A small image embedding model, trained from scratch.
Data: trained on microscope photos of single blood and bone marrow cells, 194171 training examples.
Rows from block 3 of a small image embedding model, named by matrix and row number. Rows with one number belong to one neuron. Each number is 128 + 24 x the weight over its row's rms, rounded and kept within 0 to 255. All counts start at 0. Numbers have three digits each.
After each neuron's rows are labels from the 100 images, of 14848, where the neuron reaches its highest value: "colour at peak" is the nearest of a few named colours to the mean colour under the peak. Only what is clearly more common there than usual is listed. The data: microscope photos of single blood and bone marrow cells.
# fc1: MLP up (model.blocks.3.mlp.fc1.weight, 512x128), inputs 0-127
# fc2: MLP down (model.blocks.3.mlp.fc2.weight, 128x512, transposed), outputs 0-127

fc1.443:125128119133118158126133138138125121092095160184088123115172134112166145122087108157163158117121128156143120164112103092149125123122128089131163114112179110131107127124118148099156135132146131179171142093184153141222135098159156082148121162124068121150147134134118110114132127117113124129114163137142160132120151096143127146102118139131090119133132140109144116150110112124132123110133
fc2.443:141111132138116098133135171130182110112091128107112138142127150136176129089114144141132103123099159135131116169091160119074154108116128146139129094146111105164102135072135100097124123113128121122123121132121108184079133117107153153171111112157148116129116102135137137118119126141151116157084149129120134137110115158106098130115109110091141176172093138157151163112178105160130075110103
colour at peak: purple

fc1.335:101132124129147114131163145100108106141147112125116118136085117103157164128159128140127154154160078041134087155161100150134151137149094108136159100123098139127148145139144094138145132129096114112140111117116141107153161127138155135152103138136142108127132136149126083108129119156123143113144094112174100125091145133125138121159056112106121151144068133092116137099107119098115142183142
fc2.335:153114131108139086104119155100115141113172125135174156176116131096106081110131118107131139107187121133119124117148133138115161145171113118132121162119112139116138121160174156104164121151140100120140096144082137102125141126173162134117135103129127105146139148139091127151088167134117160085116127094132127151148088103086145134130149102114107203113165113163133120122136125096125088136114
colour at peak: purple

fc1.286:140136117172153130125054123119141155142136140126100081130144085145146126160107165116167172137136164139146075141132156136115138125168183147101101103098145110143082145120126133130153098143129113135132104112126124100107095126128132148085114130131143124140111169099134095114155099142139160146127141142109138110151147107142141142159096092106117102136138125189114140116110174064115134131139
fc2.286:135100119116148091166090111120148129148137119145091151114162086141151171119126098164138135134109128141108173149136120125130141117128126152098127109151128135163120147138122145137144093134153157118127158147164154146110140141148128138169111122147083137157153144134134126163139128112156155138120069108104082116159136171147134115121104209134127158112154131101117150092169134092059150150142
colour at peak: pink

fc1.142:114150098110109121138106108137108175104157152110151146111102156114130116120141083142121122135163130129166080100112140116135130135130091168147099132111145073108153156115177113108084133131134148115163117138124151116109101070119072155100121125107090150127146107157165121165149128127100097103141129216130126127169097080097128118134128101130125140124147123137137127124108129113125099136142
fc2.142:128104103096148123096138097078118127127117151141109164182113103124098143099163153150113120111139107088135142155118141123129139158087099154147055133127151159117136120109147104121133125119119090140107124122073145138114138125137113089144139137109142106089147140165107150089072099144119107152132106092120062120162123121126140099153131116140134163090131136115120158113109135122122156186125
colour at peak: grey

fc1.229:124155114135111110146172140157099128151127098165117135105112113148128106136097140181129161142142085109154106161152171094124147090147181095098076121113139161110159132146145113116123153124119091160133139132140113133157128119118176143124117141155106146149088161154103081139174094150140167180154162125107124127116146101117142108111114103119119136134132105130145161163131110086111150151137
fc2.229:156086089116147111116132160133117167115083122128147123129157159102159107155145125149094157117097153113130123155133132149093132131178162097090084105119150141124132147114142113128110119067107112106140145087154163144106131168084148117087095157136124133129135118117164162123115114149158117100131127139123157109110075134128124096145133118134155158144183150109132114078126114135079101115116
colour at peak: purple

fc1.89:105119164130150114155115130137137132090159109119109108101145112141135114175146128177144119127123148115192140132119134153101157165165104139145157112116119141083105118105061160141112097123138155165141172096137172142132172111115122125092150136154114124152093117143128110136113118109121195152094144124129132115121157109128116105109123185130148156153113161131123087117140124131162132127079
fc2.89:109155101126135134113144117146113136134124142111140130154093161156130111127103122160142115125113129126070127128104139135111107177151110105149146086152121138216146153168158124090139105148155158121165195150113140132137127135085143124165085119073124142128172105140104120103107084119121136146152102130096102120140122167108120091127104163122128111139098135130150109133145098161097127121112
colour at peak: pink

fc1.272:133129178119125097105111142172091119103138165129106143114125134098150108121101125107124114123138117140128130111153134114110138130151157112135118145127138171125105124149160173142131143144162097127111117138138131100149154147094142115070168126143117094095170109111089090128094146105121139122131093122127137076154130130091132135168143170149123132076139099107199113181131146129091089151093
fc2.272:129104128116172091106152102110091119122129127151113107121156107148114141123155113155143097151126118122099111128133131143138132141127136139182158128113080132103180131197126102120146125135211126141087135129109127131116150130114066138134121160170127102103162168128094136128146153113118137170131096158121132156142143135137114085113141134164093100140116131137125073134159133098121108162102
colour at peak: pink

fc1.198:130146180124148129125129132157127110132107145169060146167134117131144121119143149120103138125147127104144171075139130123136142082131121126133110151093134165081092164144132145170101169144154127086149169149156132094131169151122111106103146137160146116075145134139127118137122133105105172102155127126099148178123129176147118124132125150126142126089134155107158122152165115133090101138108
fc2.198:103144118117141094110118103131180122139172190138153078147132115169097113137139125094135130106108139147151066115124118155082160133158103151111100109090117143137146124149142125160134177132148155087149150135111114087121135159117130090120119133139102122089145137140099132142123131118108178139158137079109127113125148112093086092118122171130161098120148103136122154123146125094157139105126
colour at peak: pink

fc1.451:139169107146179157120193173124118115133182115112123113117144145122174092119154116110123109156116127123149091176128109101145140139119152147096110094140142124151104119105127150104134156111160146128122117112128125105186139141123137129138130134089121090125156163113175162093143143114121109106162110134138165193102105109146141098099118075103146153127121166121141119121114096135151118103124
fc2.451:146169123100092132143151160093131117092130092114114109131106117157111130148136134147160112085094113123133132103133107121135062170166140117119166144120148119138149135131127121087138122084090143146132097091094158142087104137133119137120113146161114147142126069126080141128103115121148081158141139102121129144136138154126122154125131127125134135193091134189124158103097085127118113097111
colour at peak: white

fc1.505:138125142122123151158160146143135122121164113123145148134103169109091140100100119102118139178150148096129130109145144126127119143149089173128117127098158106113095114135184102131114130061111133076124117120105111119103148116105115113135140100111131129107168104120123107159136064107131116106104144162099144159087132131156120144111121143163193153096133098090126172142139121127080113154127
fc2.505:170168103122124138119167177072172119106111132095099143124133117126119110157127121105111140118118176147146120144121136138120123157090130124128116137121111151082090120078157146093103117135117132103129122166163121150086145105115116152094110126123085165160162114114100127175163121126129136128110133081123105097139134100150156101139146109147126127135117086090138138137068120166121176134131
colour at peak: grey

fc1.235:148150140124169109126128137131121117117138141148137127096103121137155136144085113141140188181129119126153125134090106160167174130158085139128129130110086124129143147102088162093136119089088133103105142112135144171095126069112165065138094111102096181150080114122147136173118127143113138093123158098137130151149117114121136141138108133122131154116097117110124124121091159149105125119113
fc2.235:142124155071145121137101154099114151131130133098165123131155171110118116132148142113091139147128158141091121162126118150154137129113117158107168159070117133184103092140100103136109114118144153130135145097132150166140074099121104180130135119125143151140118117123117133104149154121137130134099172073162160092095164128124099073098164115144083146102153126142127144135131142118147135111130
colour at peak: purple

fc1.478:153117140118106135117139133137150135113122146089094114127131177134120109107096097137083079139121141141112130151151164125156102119130105124110182158138143128091191114125096164114188162145116117138115084071178143108097162104155158138159098115155120114148131124128090141105118081138149147116109135140120128112129129079098121116128094131120107147123139079142160149112090112140116131120114
fc2.478:154119157145141149117129133110205176127161111126086118138078092167103093118129135117154138125106164127139120115148113161145176097090139128107137146143132144144114165153178116113137106102109147102146130149145139115110105105126147118106137156124157133114146097157156103121143126181135174137146136106136130121116149128124152169132110091120177128158085138117153144104095135123136093126185
colour at peak: pink

fc1.274:109099125152105141145104137156163116096171135139113146153137103121112132123175141162096134101117103117163076164116133132112129143123137161145094125117098133179098067169113135164117140150150137076142119120164111082123116128157114113120147147121131089143079116139091132138095137098148175131085142114140119183153113154121114134108145115126147139132074149131090095112114112144136128121125
fc2.274:089157101097115182111114128149153116082111120178107114122145123099145143136171117108105134122088107152126151107075092090071115126085078116133136142125163158129145108135106143109134135152137152175137150136113147133145137184137108148174122117155124081115089126106125138131172150116143131117123133138117138138191136129134150117109108137170102122124108129115144131150109119120170095145141
colour at peak: pink; white

fc1.36:149153122134159083115160093099141133114136067139107154101159121145107188113157105146128117114102092161113127123171121115123125103110126111132142103071144100141124092129112133094140116130137123127111101158121105107082163166094095097118115122147144101129102122120096154139157117093116130119149140087109167098178118144104118149118139155158150133168098135134104128131176118114108159093145
fc2.36:124119107160120081139110130143083176076124155126151127122114139153106124136102133157101190110158122112111133084106126099145128077127142107126125168114116123151118127155176141138103133098167101096118130113143157114122098117096126109107096162143142167145114147133139110134166155155140131139071114113136141107109111157108165095142152146153108141134118160110150177138113130084125171166133
colour at peak: pink

fc1.119:119090114100130163139103156149175155131160114110131122105143141096150150117120138130117120133127120151141133190111139097132114194112157132107127109157131132105157149140112154129110125127076170109136117104122081116146132071168131108201135162135174133119132089098149163117170122131091122136155118142132148162120115129126147136083165132126130160097083121122124089138123107110128137114115
fc2.119:146118165124142133129105120128123081110162085134146105134143120149122072142113142116170123129124111123085114130128145163159090158137122151164188087107142106097150156117100123061130129131164112118097093124113155129140066101144148148139136152132111101146148121121147156079089150115144134075143140177140137151121114098164140165140132104141131111128141147137129127109125138147098101160122
colour at peak: white

fc1.57:110174125140138160154166142165162139177099148139131149121158194158176157121137136162109131127133146098153129134121119145122108137128152131142139144175107051143158133104136103151122147120183121149150141159140151068136104127151147129109121142119098149118138123114171161135125121126163084152143111106126138122106128152143144089136129127096157152127111171098106122095122124162130114157121
fc2.57:119095108137128143096097135123118114126111108127137125135139095113118168085119132162142131091142127119102121097165167177134107167100116112109108165154082164150125130162105156101167114086118089110128114131183133122160124119144139175168110173105124128101103113182138141144170113146118114110140109174110106152123122128083137116111138120163103170136113156138111141148080134126152142143136
colour at peak: pink

fc1.228:144113149144121145102097139106122141198163152139175141135120179121132106135129091163088123113171101134173134138078119098142144137131134139099108149125127124078079135115163164150122078122150131116122131136133159136107072115123183164114088128144121109128140122128137124136109134133141120151117118121115125144101112133130093132150122130137147072124148088122169132175150158091116095149114
fc2.228:098131132146137081120113083119087129103097119162166122151100145112131131151119123158088159117111099130100159092135127116145126144157114125115168105131112141128114094097141146155126114113144103164107172089133089174124118144089123132124127087158132122145116120141120169195122143144137162123124151087156132130124145091114099153137128122076130133117124094159133088114135108106182136156082
colour at peak: pink

fc1.269:135106094112168111111121132129151138134124114124149116093102144131109130124116106139168107132070141117146139087109116157113122103105114119090119136151122101127091115136124136103133119159197073130144132146100181154123101105100172153111093146110131158163111117145132160109154123130112186120147148141126113157088117064130148115161144151118151123122136126136159089143182107147136119166108
fc2.269:155101092125163119184114146157158103107139130136142106145103156144132096101082122140128116165139114119125118136093112161114118149132128136118161099132150098130115141130141133075130152151133154129125131128156121116112149139086138143139103080096113183139185136187152124139132135172122148078125125068081141149128110139114131108139109125106076152127146129093113140129113116149075124142096
colour at peak: pink

fc1.381:087129133130115161130119131164138136138150145138128132103171074075134107176166078157121099145106121144134075142112115141112140134161115159126121126091126122130136117132152136121137165166130098149179098114099092140116108147133119138189162147120136151111092131095092092142117127141164138120106105085131156117138120145113113162104139112127164138103106142128081136132136109130188092143131
fc2.381:160120155080097123128135117141104176115148141144166161142097165154129160142100134105111174169086134158140118121125099141101113096125140125118084165127128123128140099151115097109146110091141123149080127125124159172173096154154162103119127103160139135099151159124135102143081115128150097141143127125136137130128136148113138138150134116118186084163101097147137089119113136134176149100125
colour at peak: white

fc1.210:145196118137137137118088094137140139100097122112110172147195092117138150125110125112136139161107138147106111141135148109157109136102129135101112104118072124122139143146169135095155127133138164096122142119076093114116090116158110105173159136141154142125134110141116170136128116100120120154151100138103106085156130132137139151104129155112144113139070132180117097103145146144110178139129
fc2.210:133147118123102090140173104112159084153095132144164107140105147130097129152134110133179134161147144174145139160124106125140133155128121142198164120107119103178126120105130151098089165117145113116165102106124103106129089111119123099120153134131141147133069126117168157099113153161124100159146149174153131111124123101090165133118114136125110120121086102161142114099144116132147097122111
colour at peak: blue

fc1.278:126115134088130160134133141156112162168166110096125094100092154136117168088119121158114184130090113131124149120133110156160133175127090150099140144132113107129080112092115119094078105136100115133147105139108115165124106113117155129145158145109160145157095097104137147131113145163100132117140153136086157152159108122105172156096168140119114113115112137157131135133141124141156175089114
fc2.278:097102114124127127153145127111143078094131136109121095141133162118100109156146161154119137116155113141145125158095153123150125140135149120133151156138119147133133099152160120123131174118194183124117152128148125090116149139087132093121102148065125135157090139160141126118157187135110141132130091103154147157148121070146113114113139126171098087136129097127142099115114168120125134090166
colour at peak: pink

fc1.180:115130150137122111088150130158130129142134122155133156139125111123081131156138157149137129114127054123120151080097150080161093122113125126176137138132120107080102169125133134122108105108119081139189115173173131150149105113114137129076106130138145099150156100141151133132150160159111148140139140146092119127115123157130146082099157128130086111101122099157166104099130122160121105123119
fc2.180:122132120096144132110180150153124108071134100139165153098116122154074129150156151108164142124122105117163118113146137159116156162116150124092124130140122105152142115136109142153131186109090136108210136099104103073125135136130122096161150154120143161127120109145110106111126148104123126143107141107118174153083118135087112125158120156138120129099132098105163098123133092127141100107126
colour at peak: pink

fc1.309:117134131107135143140162126116196100127153133131149107108122133116166105117141140145146106095108130134121120184111089139131149135134146111101112082107159133119150140160116146133163184148133121083120108092153087077158164108155144136126172183121157124124094127089120124139098134116149156100146125143165153162123128096126098129095174155144151142130108172129134141110126148113112119081140
fc2.309:145127115082130130121113113110181094112163148100153101119099108152126101123108118137160130136141129105150069117102150145085134157167128095119150111141089169116122139139130141100126164128136121097117133122092111113115131134167115126144154145092155137086101145092125147103107154126092120122138144182138160149162125131115151117092120140134171109128139167114106121088190103123134100067113
colour at peak: white

fc1.203:167161107095115084112130142099151096116120113158071133140180146055138176089113123161128149140108141120114134144130141142134133169099105126157112127141130112141116118149154134107146089118118125127150132166126097159155126098137107132114162102170114095111171128150086113127121107119106138134120151148137099146098114137116130163079118146138139160145132094112140187116110103146103117176138
fc2.203:168189119127117171122090109118135166112117130120098118123144118116168155123101120144116134113147149165117152096119118121191129126130126109145141127124105125120093122104162105097133133125138127174078143174143169142119122161136149165149110069109147098092125116125154170143153126132097140137098120173103139115143112096125112096115118131151173125118132130164159177162129105134149089154143
colour at peak: white

fc1.106:068121182089116144136145133094116112146127147111129107125132150132125162132144146130151123164076149121178117094120125106109091118152122159144143110108093148071107091162134168105129121154128155140119111121096103130138138146126120110141113135141157130143139140122102122134117157188135082131178144161125104151094111165149136122106137129111139129141104113133098133057092109132138121070114
fc2.106:136134081113122176111118126165134121133103030145151127164138066112134145120136145143112142110135151137125131136145160145105108148104143083136132152133111099139119110102129112100128131156139124102136120098107108114141129139095097105157122127134131153173138159167146154106144112146149102131094148164098112119157133127143147118103103084189139100133103165168125097145117151150140084134110
colour at peak: grey

fc1.432:124121125106136119129141124159128132113139105036127145137162082121118143129128117100120121088127125110097128094109149107099148075117193084139093135129162098106113098132138153120129129116125091114142115124135112095140109116125128127100120135122141148125151147156158094134102126122161097129094105165116080132127125108129162140133143183121133116149117165155139107162167096102156099070104
fc2.432:116107135171117108134145142115161143131155164150118126123135117157124088124089102081177112158136146164141102116133109148133147117132136153161152154138084136144077127171180126080096151135114123136107160167145106185103130140136113098137151116101165114127161114132108136135122144119115085111105113112118130143154102097144157082140165086104117124128149140104115153150088143108096133103094
colour at peak: pink

fc1.148:167165132128096089147121122083132126122112135114162107130132114113108119092118112115136141152186126146116148153094127104120128085140072113154129124120133089129176102151154103179166144080099084133129126106138118129100120149105123172107176123146154144164159164150101153141129133121115098093134123108125095097137156112150109157143156176121135100116113120162097133157116151144124131157140
fc2.148:122123146095175096132141119161052139135115148129129151099151142146083079121104170131143103123104107135103095122128111105115125134146133077111155131135129088091118149110123097138104117115117102136110102130161156122140168176155129105126140141125103127126104143105125096112103105151116174166173099134092112152125134106162159146112110163124143146125162120101140140133133127104072112118178
colour at peak: purple

fc1.288:127103106156136132101133124147146133106140145151146137113112147122164119176167119163141120160115123120110149142133100166107142095135136134122145143114141092123145133104133133045153106125081146111121098166149130141163145167112130087125100106121171146124143102167126141188151110180123165163138138124126110125136147101161149105121139098129077099167116162133184132119146128098136132100136
fc2.288:153154154145147137169134151104115152119104157104094114152154169178100082102133140083123126150139194153088126161139145139124126150132136096140135142123095131132104136071169120116112133101164160130147163144143124129091127148131127108097143105123162116147119165153167122134139116106130116121096141128125146117150200146121132130132118159129128116090095130120117161154186142124110156109159
colour at peak: purple

fc1.277:126148135115091165137118125116125107081124186088107161108108112144110095139167120132068096119153131101151131101121125128166171113129133156125098131082147106100122114103117130121130162130086107085148114080102133193115139105103137096152123117166142146122158074131143100120115105121129084090124159156134095137151122112137125143124122096108119128119109119127100143157145141092102120108099
fc2.277:155142166135147083084125158151161175120181122136148136165117166152142142104140100140142151119087180129102123143122115101120157140146132191111151150181125112128104114136129161173130101107130128154155141142115172111120113107139167109158119181120104104152162077132136129135126134157126149140168143125127114142107095132124141118144108116158138146142151119161096095126089136116147149139109
colour at peak: purple

fc1.341:125093099120117111144158136188140172128127113136129080124149136099176147101120138133109117099122152137095140174088107099121092139122104138116126074141120092138117129101118146078115152130082095112127090125110111118106108107137142119106124148104126131130129102119065138145137092155179129138131151119166115131157130152118096104102123126146134140151050113159141117103139116125161145116167
fc2.341:069145154087112129132120116111177089129124107141126102125116135165152140145136125128086137137097136179126139093122114130121135132132179140176127143143152164139119156085117133087149144108130160134109174113063132141149150094123143113126153113140141163106096113153118134132081133116096124108122153152154164183132092136079167159109165106093102141111124124155137104136129125136134123106124
colour at peak: pink

fc1.70:158129111126138061189102127130142133136174090152105178109158155176163116120157164144103140124122144146144105143133118165162094162128142135114176135125147167116078146159071139130125128138091099108149139120169127111105168087165126132107106100128093135143086115137120132133145117125105102126112159164172133132113121126133115157133134120139134135127142150153156160105131157123133106125143
fc2.70:138094096135145087115093095094117176129120156135172131110145147112151146129142094092090139080109137152107101104141139154104153113121161098113139134151156173134110146108140156138133096098144156098118147165111094127104110106102154120080108129125136092159148117103126104112068126114096142107076140107147172123120138128139117132113128069143138147143139122103135091119115151137139079140144
colour at peak: pink

fc1.194:139133138151097140159112127142136109119153107131164102137117109118171126160135079123098119124114129080118105134094112116086137138110103155123148112130127131123123120124140113085132138182078144113134168078137098131095116149132173168154140170163099135104105099152162097110137152109135110088152143105150184172138121157106089116142107152124177114129098128151102091109112108128158137122116
fc2.194:130142112123103114148107178145133108132123084155154155141104151082130151136056137136086146134110136167121122126062106120148094161161133143087119131134075107114107144123144139139110175134150124158141111134130134090141115117121148104173118142134126135157112132148127127120150180128130115143093114118124117116122118084143110066100124125138171100163104127157114084147087137137136153095128
colour at peak: white

fc1.42:185159151127132126143131143131125159103213109098157139130128148166105104126114134135153145155097092143111076105090160149073122165153126130145113127117105155148122114113140121119131167148135167094131124120139146172122095135122137077095108111108136138126109120142145120114105123142158134150152097137141125084156127121138138118099099136106134146141125084158121110128123083135168175085143
fc2.42:174121133136129134133156135153165149169159166120129175128124163125151158124166116124096084111126159149135137125126100160118127150118146110097113101137152158152139086103142155141096114147137160149086124151140101122144127148094117152152121127151142114144125154128177123169122147153131110115142130087127086117116120188117141116126145140150159110147123099116091104131171165177193148096126
colour at peak: pink

fc1.156:114114109169138141098085165110118113141143121172187137142153142167127151102147155128161125115116110142123120135128104156160129153137111162163141105135095117119142073108114143153080148114139133159123089096118154162128119159083110146121102132140081106117140140072128107175182154119140114151187152094101121121149117137139137138125096107161117116127118129146116087104128108128145128097125
fc2.156:109109132092153147117140128174136134136147143147125141105158123117129121111130119103104179123146147103167150083125148126105111120116151138122084138112090154091128185107121145155136134144171196149118125113110111123105134093114119117098102130128138156136161111104152147143142099142140139176119125165084122158117146158120108132138187111130092097117164131133146111126152176177149125151078
colour at peak: blue; purple

fc1.418:115139129080146115150148179089127151110166143144139135146158128131180084132114148123125120106146114064108136137106158143109161125140132102118154123125134149116130099152156099130116091072096153106151159159099145170138106150128140157095167119114086139104170131135121138126109113172075096104132129155166119135121122108102126156132136140073110145134152138122163148098100131134102117111116
fc2.418:174123128138153155119141138162134130122097136115091126156152098130116122123118144170111138129123114083159114114160164154134139117089119130120115140159157157129165147115125146177133136089103061136125135129142160127091158128145148124101117116094102153127163147133110146139142128121123128144135112133112106135123115102188072110125087120165114173128135136062186140130108112098082102126152
colour at peak: white

fc1.468:121167156138115152160097143090118135082146135122131105141172097136131143138140119166154122126105113138107129171117153157149121144129125145156120109111102118141142120166125112095133167084094128143163138151120102162111179115109157112114124089173108165125188101129091150126127170157080116117155137106135143112159132071135096101128114143101136139128104085144108121136141118174096149123142
fc2.468:111144112112148147128147144125106136108112116132153147135122154123151101126104119124122124152129099133119179124108130130123158089089135128119083140136151088121139067107113129166124165113135133108152106112114146097133174103124145155071148090125126119131138091104109164136081044131111107174095104140123134141137142125119144149166114143133171143108141146097136144134169121170071128139163
colour at peak: purple

fc1.23:124159161116143135143140087192093147095083129139142117089126115096150104139184119133143119142108132165148150114111097094104137082115147142159200102114131169096101081099108089107158149124105127129148125123136149130152068091143101115142115126161139105137109115119158134177112176152110146114144115147131123128106147131144134122142114126119159125132135128134144131108139094122139170154121
fc2.23:170147146117114097121132141090135163186143066107121135125119149123123155140098147155134133117166150140097105127110145105083165162202147135153080175163103113120142116118121169130143150146139124105145141109156117136110158120113126159143164108128160084137084174157109143112161096115144106132126163143152112126122130119129180130135110126100111141126133117142118151094159127134134110100128
colour at peak: blue

fc1.403:125118156134115145108149126064119114135142124122130121117126173138166142132149170165136124167106111130138094130119129159104125126143124123167138133160182116104100118153141133062126101111113120180130156139129142118094141131116164137151142132111142142100120100162138103086126148128127122124099160092088079083150136122130119161147143135095139150086181173134148142080130180140124131104131
fc2.403:150125136142123128148123126110142133101149146106076144143100127131150124119111118109099151113130173120120148098137168135094188084119160116167095168148144166127137099149083120125142150125170151125188129141119115135164109111148145092140114121098143125109091168148140185159160090143128103152144150116132117106092130110164150115132081135112122149133131149077125107137124169096098125151126
colour at peak: white

fc1.46:097157103110106142096144103152142125101102145125127139108125150138176165077124138172141111112123119121116108169138141103162142142148131126091106139073117114121208148134133153095122119118124096090155122121112109146120108137102115141153115126139134189162092133125138127141140078150141145157148178118138157115134096114134084130146089129151143136149163116136131082190139126112136132103129
fc2.46:117146142128087122130127150137141145099154147125134113114136115111086165190164088129153142144129135144069109138146151058129131120144129106124114118136116099159107126140123126162160163099107103168112190192119103118137127106163133132127127147110120138119143144167137135168090182125123099100134120138155159146128169141096118131128102171132128130139114121123110084133171121172125120133121
colour at peak: purple

fc1.489:150099121123140143127095157119112160123145116160144121156101130146122148120140119094107144104153093121109116141086145124099127128160136131148142078153121138153105109122118166125149176106130126132168090104093110127128106139132140136110137149103116176143147095100065111153125099123157130155117123082138167151157104132150175159126095142111077120109134144086133147109090079169116105099090
fc2.489:085075094089150082094142131133132131113085144102118147140103129167102059138102134121117130141140105163143112135148119127156107111149124144128130128152162136090114171109153115107134085122127134152100144122160160160120107077118132102156158153173139098105100119114148148145135106110155137093149157129159150121125138146123136128143119094147144122117129158188117111154127116133105066121147
colour at peak: white

fc1.439:160166160122155114151142123115140121140108125118106182161127131158106152128165118138118132130096139121090091122104190119087153142151164120119112153097135097105128150098156138135118138133094158110110112121147149127158114122094176148104139118148089110135138083091120119122142153117176137144100160178158151149134105111138109147168143145108137089130128119164159107158156134106153106090169
fc2.439:141112106071132097132123142123186096114170130160160155144102146149107118071139119094144148156133114078137153097119150153099151164139144135123130109122151111153096130047155092104161118129095114142162110197143113114119137118145110127116111143093105137100151129138150149102134113150153115094145120127105138098105109101106120133141106134137111144119126117113125138095091146149102165142126
colour at peak: pink

fc1.411:136170160082154149171129131103144163135130141117138101177136123164148147151146127124131141134152093094129150166135133111105155127130163115159102105128098110142189138112134108157101114085080094127144150121085102083111152135129140156118140124142102112135142133128122124100143136115153112162190164138113107118169103091152150107104091165105115174125123128113138138111097143106117164150135
fc2.411:148092122127090099121112123140122156142174148126116147111093175153114163128137152076127134139178122117140091131179115140102153121145144119134080147117106150125163135143136166139120130115131127140138151145121132094155146098130152112156156116096155150124143188095159136108088092113102171085150125147106125115145098151060162125140124112119112137073154135117149129125133128138089097126144
colour at peak: purple

fc1.416:118141130121156114151122158105112084123120128113143073142089148161149105116122146106098099127074147152103150130083108123172119091138108116140090111102113102203138146074078108122134146145135101160128141125136169140108144148076131148123102137118156145158077148133144109143147144117113079142121093114110132126114124119121135111097129114116159111118150081148103122136130113150151142096104
fc2.416:091099151140131130157131113130076199093169118155127149130099119120094107137097137151133064149134104097133117129107138150126157111122094116132153126139089145129094085151145152152164124094114135107104085146135147093134097145145114156127099130081137141108100154136139126122140155136102120130138152152140085111103077112110140099127167095142111156135135115131087131097129154127155125130079
colour at peak: grey