config.toml
dataset = "microscope photos of single blood and bone marrow cells"
horizontal_flip = true
embedding_dim = 128
head_dim = 32
fused_qkv = false
conv_stem = false
am_softmax_margin = 0.2
max_precond_dim = 1024
one_sided = false
grad_clip = 1.0
batch_size = 512
final_lr_fraction = 0
Rows from block 4 of a small image embedding model, named by matrix and row number. Rows with one number belong to one neuron. Each number is 128 + 32 x the weight over its row's rms, rounded and kept within 0 to 255. All counts start at 0. Numbers have three digits each.
After each neuron's rows are labels from the 100 images, of 14848, where the neuron reaches its highest value: "strongest on" is what is common among them. Only what is clearly more common there than usual is listed. The data: microscope photos of single blood and bone marrow cells. In brackets: how many of the 100.
# fc1: MLP up (model.blocks.4.mlp.fc1.weight, 512x128), inputs 43-85
# fc2: MLP down (model.blocks.4.mlp.fc2.weight, 128x512, transposed), outputs 43-85

fc1.243:098136118146108110148130145141179169110126134133117120136116161169104177126102077161134140122144159114096113122085108187107135124
fc2.243:142118123171066161102113106141112122122130132151099150130129139160105173211133127122148131220130156128120125129122125194166103170
strongest on: smear: peripheral blood (100)

fc1.444:126087122130099125082136118064110126132074141169163114169111119168114111128107117083169112079157166117096130145122144140096123149
fc2.444:174088083133152073118144154159083126161127178085106161087142091079110227146186124180060135095130135097128119095191130074115156158
strongest on: cell type: artefact (29)

fc1.252:087089133119039147155173179148186131086115085106105130185118126120143108187137113129119129134161104051181132102162080169187133119
fc2.252:153122158156196152147150079127130181155151150127178073161100174120121141121073141213175153103120113170201098101127095106117104154
strongest on: smear: peripheral blood (100); cell type: myeloblast (33)

fc1.389:100113118116096111100152169128109084150106083180141134145126161100144103103209193130120220074148173163167102117113144145151127154
fc2.389:173112089087157107123116161120153152116169150116113161088143192137099148080135063163103088134127145175123100133129174158073075094
strongest on: cell type: artefact (26)

fc1.244:113158042158102160129090068199138215106091124101121092133141161155134111088194166119160121153142174068117126101066132111124093158
fc2.244:166118134134149149087097108090078173080148152064138141123084174050132201143050126127129091177099148104189151154103101146161157164
strongest on: cell type: segmented neutrophil (40)

fc1.396:125105080159137098095149127086192103118136105135078130124140065096102140151091094138087134111131120110075118126160123077097143099
fc2.396:084103175098162133115115158128082161120081135173150120089178140130120134109145126115138120105111158083072091139101103142150160157
strongest on: cell type: lymphocyte (38)

fc1.404:090116144113066140094131142124151166157192107107153144134137104116093077147106095148087136087129112089146086114147103078097090176
fc2.404:113097110139121123149101182117109162078110085136112122113193126179094153169104103198147165224098114133106137107160113154158152157
strongest on: cell type: lymphocyte (37)

fc1.223:128101056083099148179170150135096096102112103109137171166101097130144131132136048175145147153097142126125111097140116122111134057
fc2.223:142157082157076107128159128082145149151145088148143186151084120124133104082130057042129126128098090118183098107112135117139081189
strongest on: cell type: lymphocyte (34)

fc1.468:189189108150183101123073138106120096105172116165141092178088096130137113160164158075113157065112198107121121105141109158121139134
fc2.468:138077151135113139117204128138130076117094122145103156165142101155100074079130126090110108100141140144127096099145134129211154106
strongest on: smear: peripheral blood (100); cell type: myeloblast (29)

fc1.473:141171127103162114126142169178107097150185079056158150176127083141188129111159136149085104157129127158094126131106065103124111136
fc2.473:131075127118124154127156146125107153134153069136120138117097139138169181055187120152113124131122127131146089127140118126123187143
strongest on: cell type: lymphocyte (36)

fc1.82:130164177098152163076087186111098160123126162132178163126107083091120151049110135106111111147129160138089148132150045126148150195
fc2.82:075105093124122078087041145158146128105111169077137137134144104089099130176153155162135192150130136132091114120119170129110100094
strongest on: cell type: lymphocyte (44); cell type: artefact (31)

fc1.18:102117099133212131122155150085162148083128085139101151113149158139136115099138129119067136126070187090142121121114118166107123185
fc2.18:093130118144060099120097124133138139105161106134097136166170151086140129159123189133131152077189131213119122082184166112160163159
strongest on: smear: peripheral blood (100); cell type: segmented neutrophil (45)

fc1.216:087104142106124092131111138173134066122124155152080147168122128161147160067101146108192142156086088067120114122123114139149120188
fc2.216:089126102185133143149142068114175150122115116131104117107080107107120089124146097158099108157150142160195108107104116103103121134
strongest on: cell type: lymphocyte (35)

fc1.25:074139107148129089186114110181118062100125117097133126075090170170087173163141156114201170155092196152170174120177065121113148103
fc2.25:149118155127167094155176121137137119099120088085108128137146058190118142120130104144115134164168149135130172103111124144073122102
strongest on: smear: peripheral blood (100); cell type: segmented neutrophil (42); cell type: lymphocyte (38)

fc1.73:140082116136104130085075178124112127069144132163096182097137170141070150113110130128163142120156119087105083158140107115147181116
fc2.73:114116091156146143106121121150085157157169111072137186078106169131133135159119097153112125087133143130106106121176162125129145084
strongest on: cell type: artefact (28)

fc1.333:164179103057144163138138146051099115166153126135106148107061112116104147128101111120102044096156177190113126106141104159147150134
fc2.333:068104172090098171111160141104073179116108077100152104125124053136140140152103183181122113091118132088149128142099134101075099169
strongest on: smear: peripheral blood (100)

fc1.30:138125159084081081150128148165137116147185129146152131163119169120111172107177094116148099199089108067148140168158180133069085133
fc2.30:159090120151125112121134172125155101153111140128133110115127133170116102142147177133142105127142116107101134167115135101164121121
strongest on: cell type: lymphocyte (41)

fc1.105:215126136116127145081140131122101141141169087141101089121182134145144145091146087132062149146114078177123137069094079098126115121
fc2.105:117131174115123125165055181124150089089151106119145090157161143189118126150125202168126149124111083128145129181149143140068124111
strongest on: cell type: lymphocyte (35)

fc1.208:146118106101102087153156147168122106165103131131083131082190156104091172129155120142117129044096142182111150130123111144161174113
fc2.208:184179144108122140144123129076093120124091131129143192090080156183161149135128185157103125113122143159121154150103134117122073166
strongest on: smear: peripheral blood (100); cell type: segmented neutrophil (70)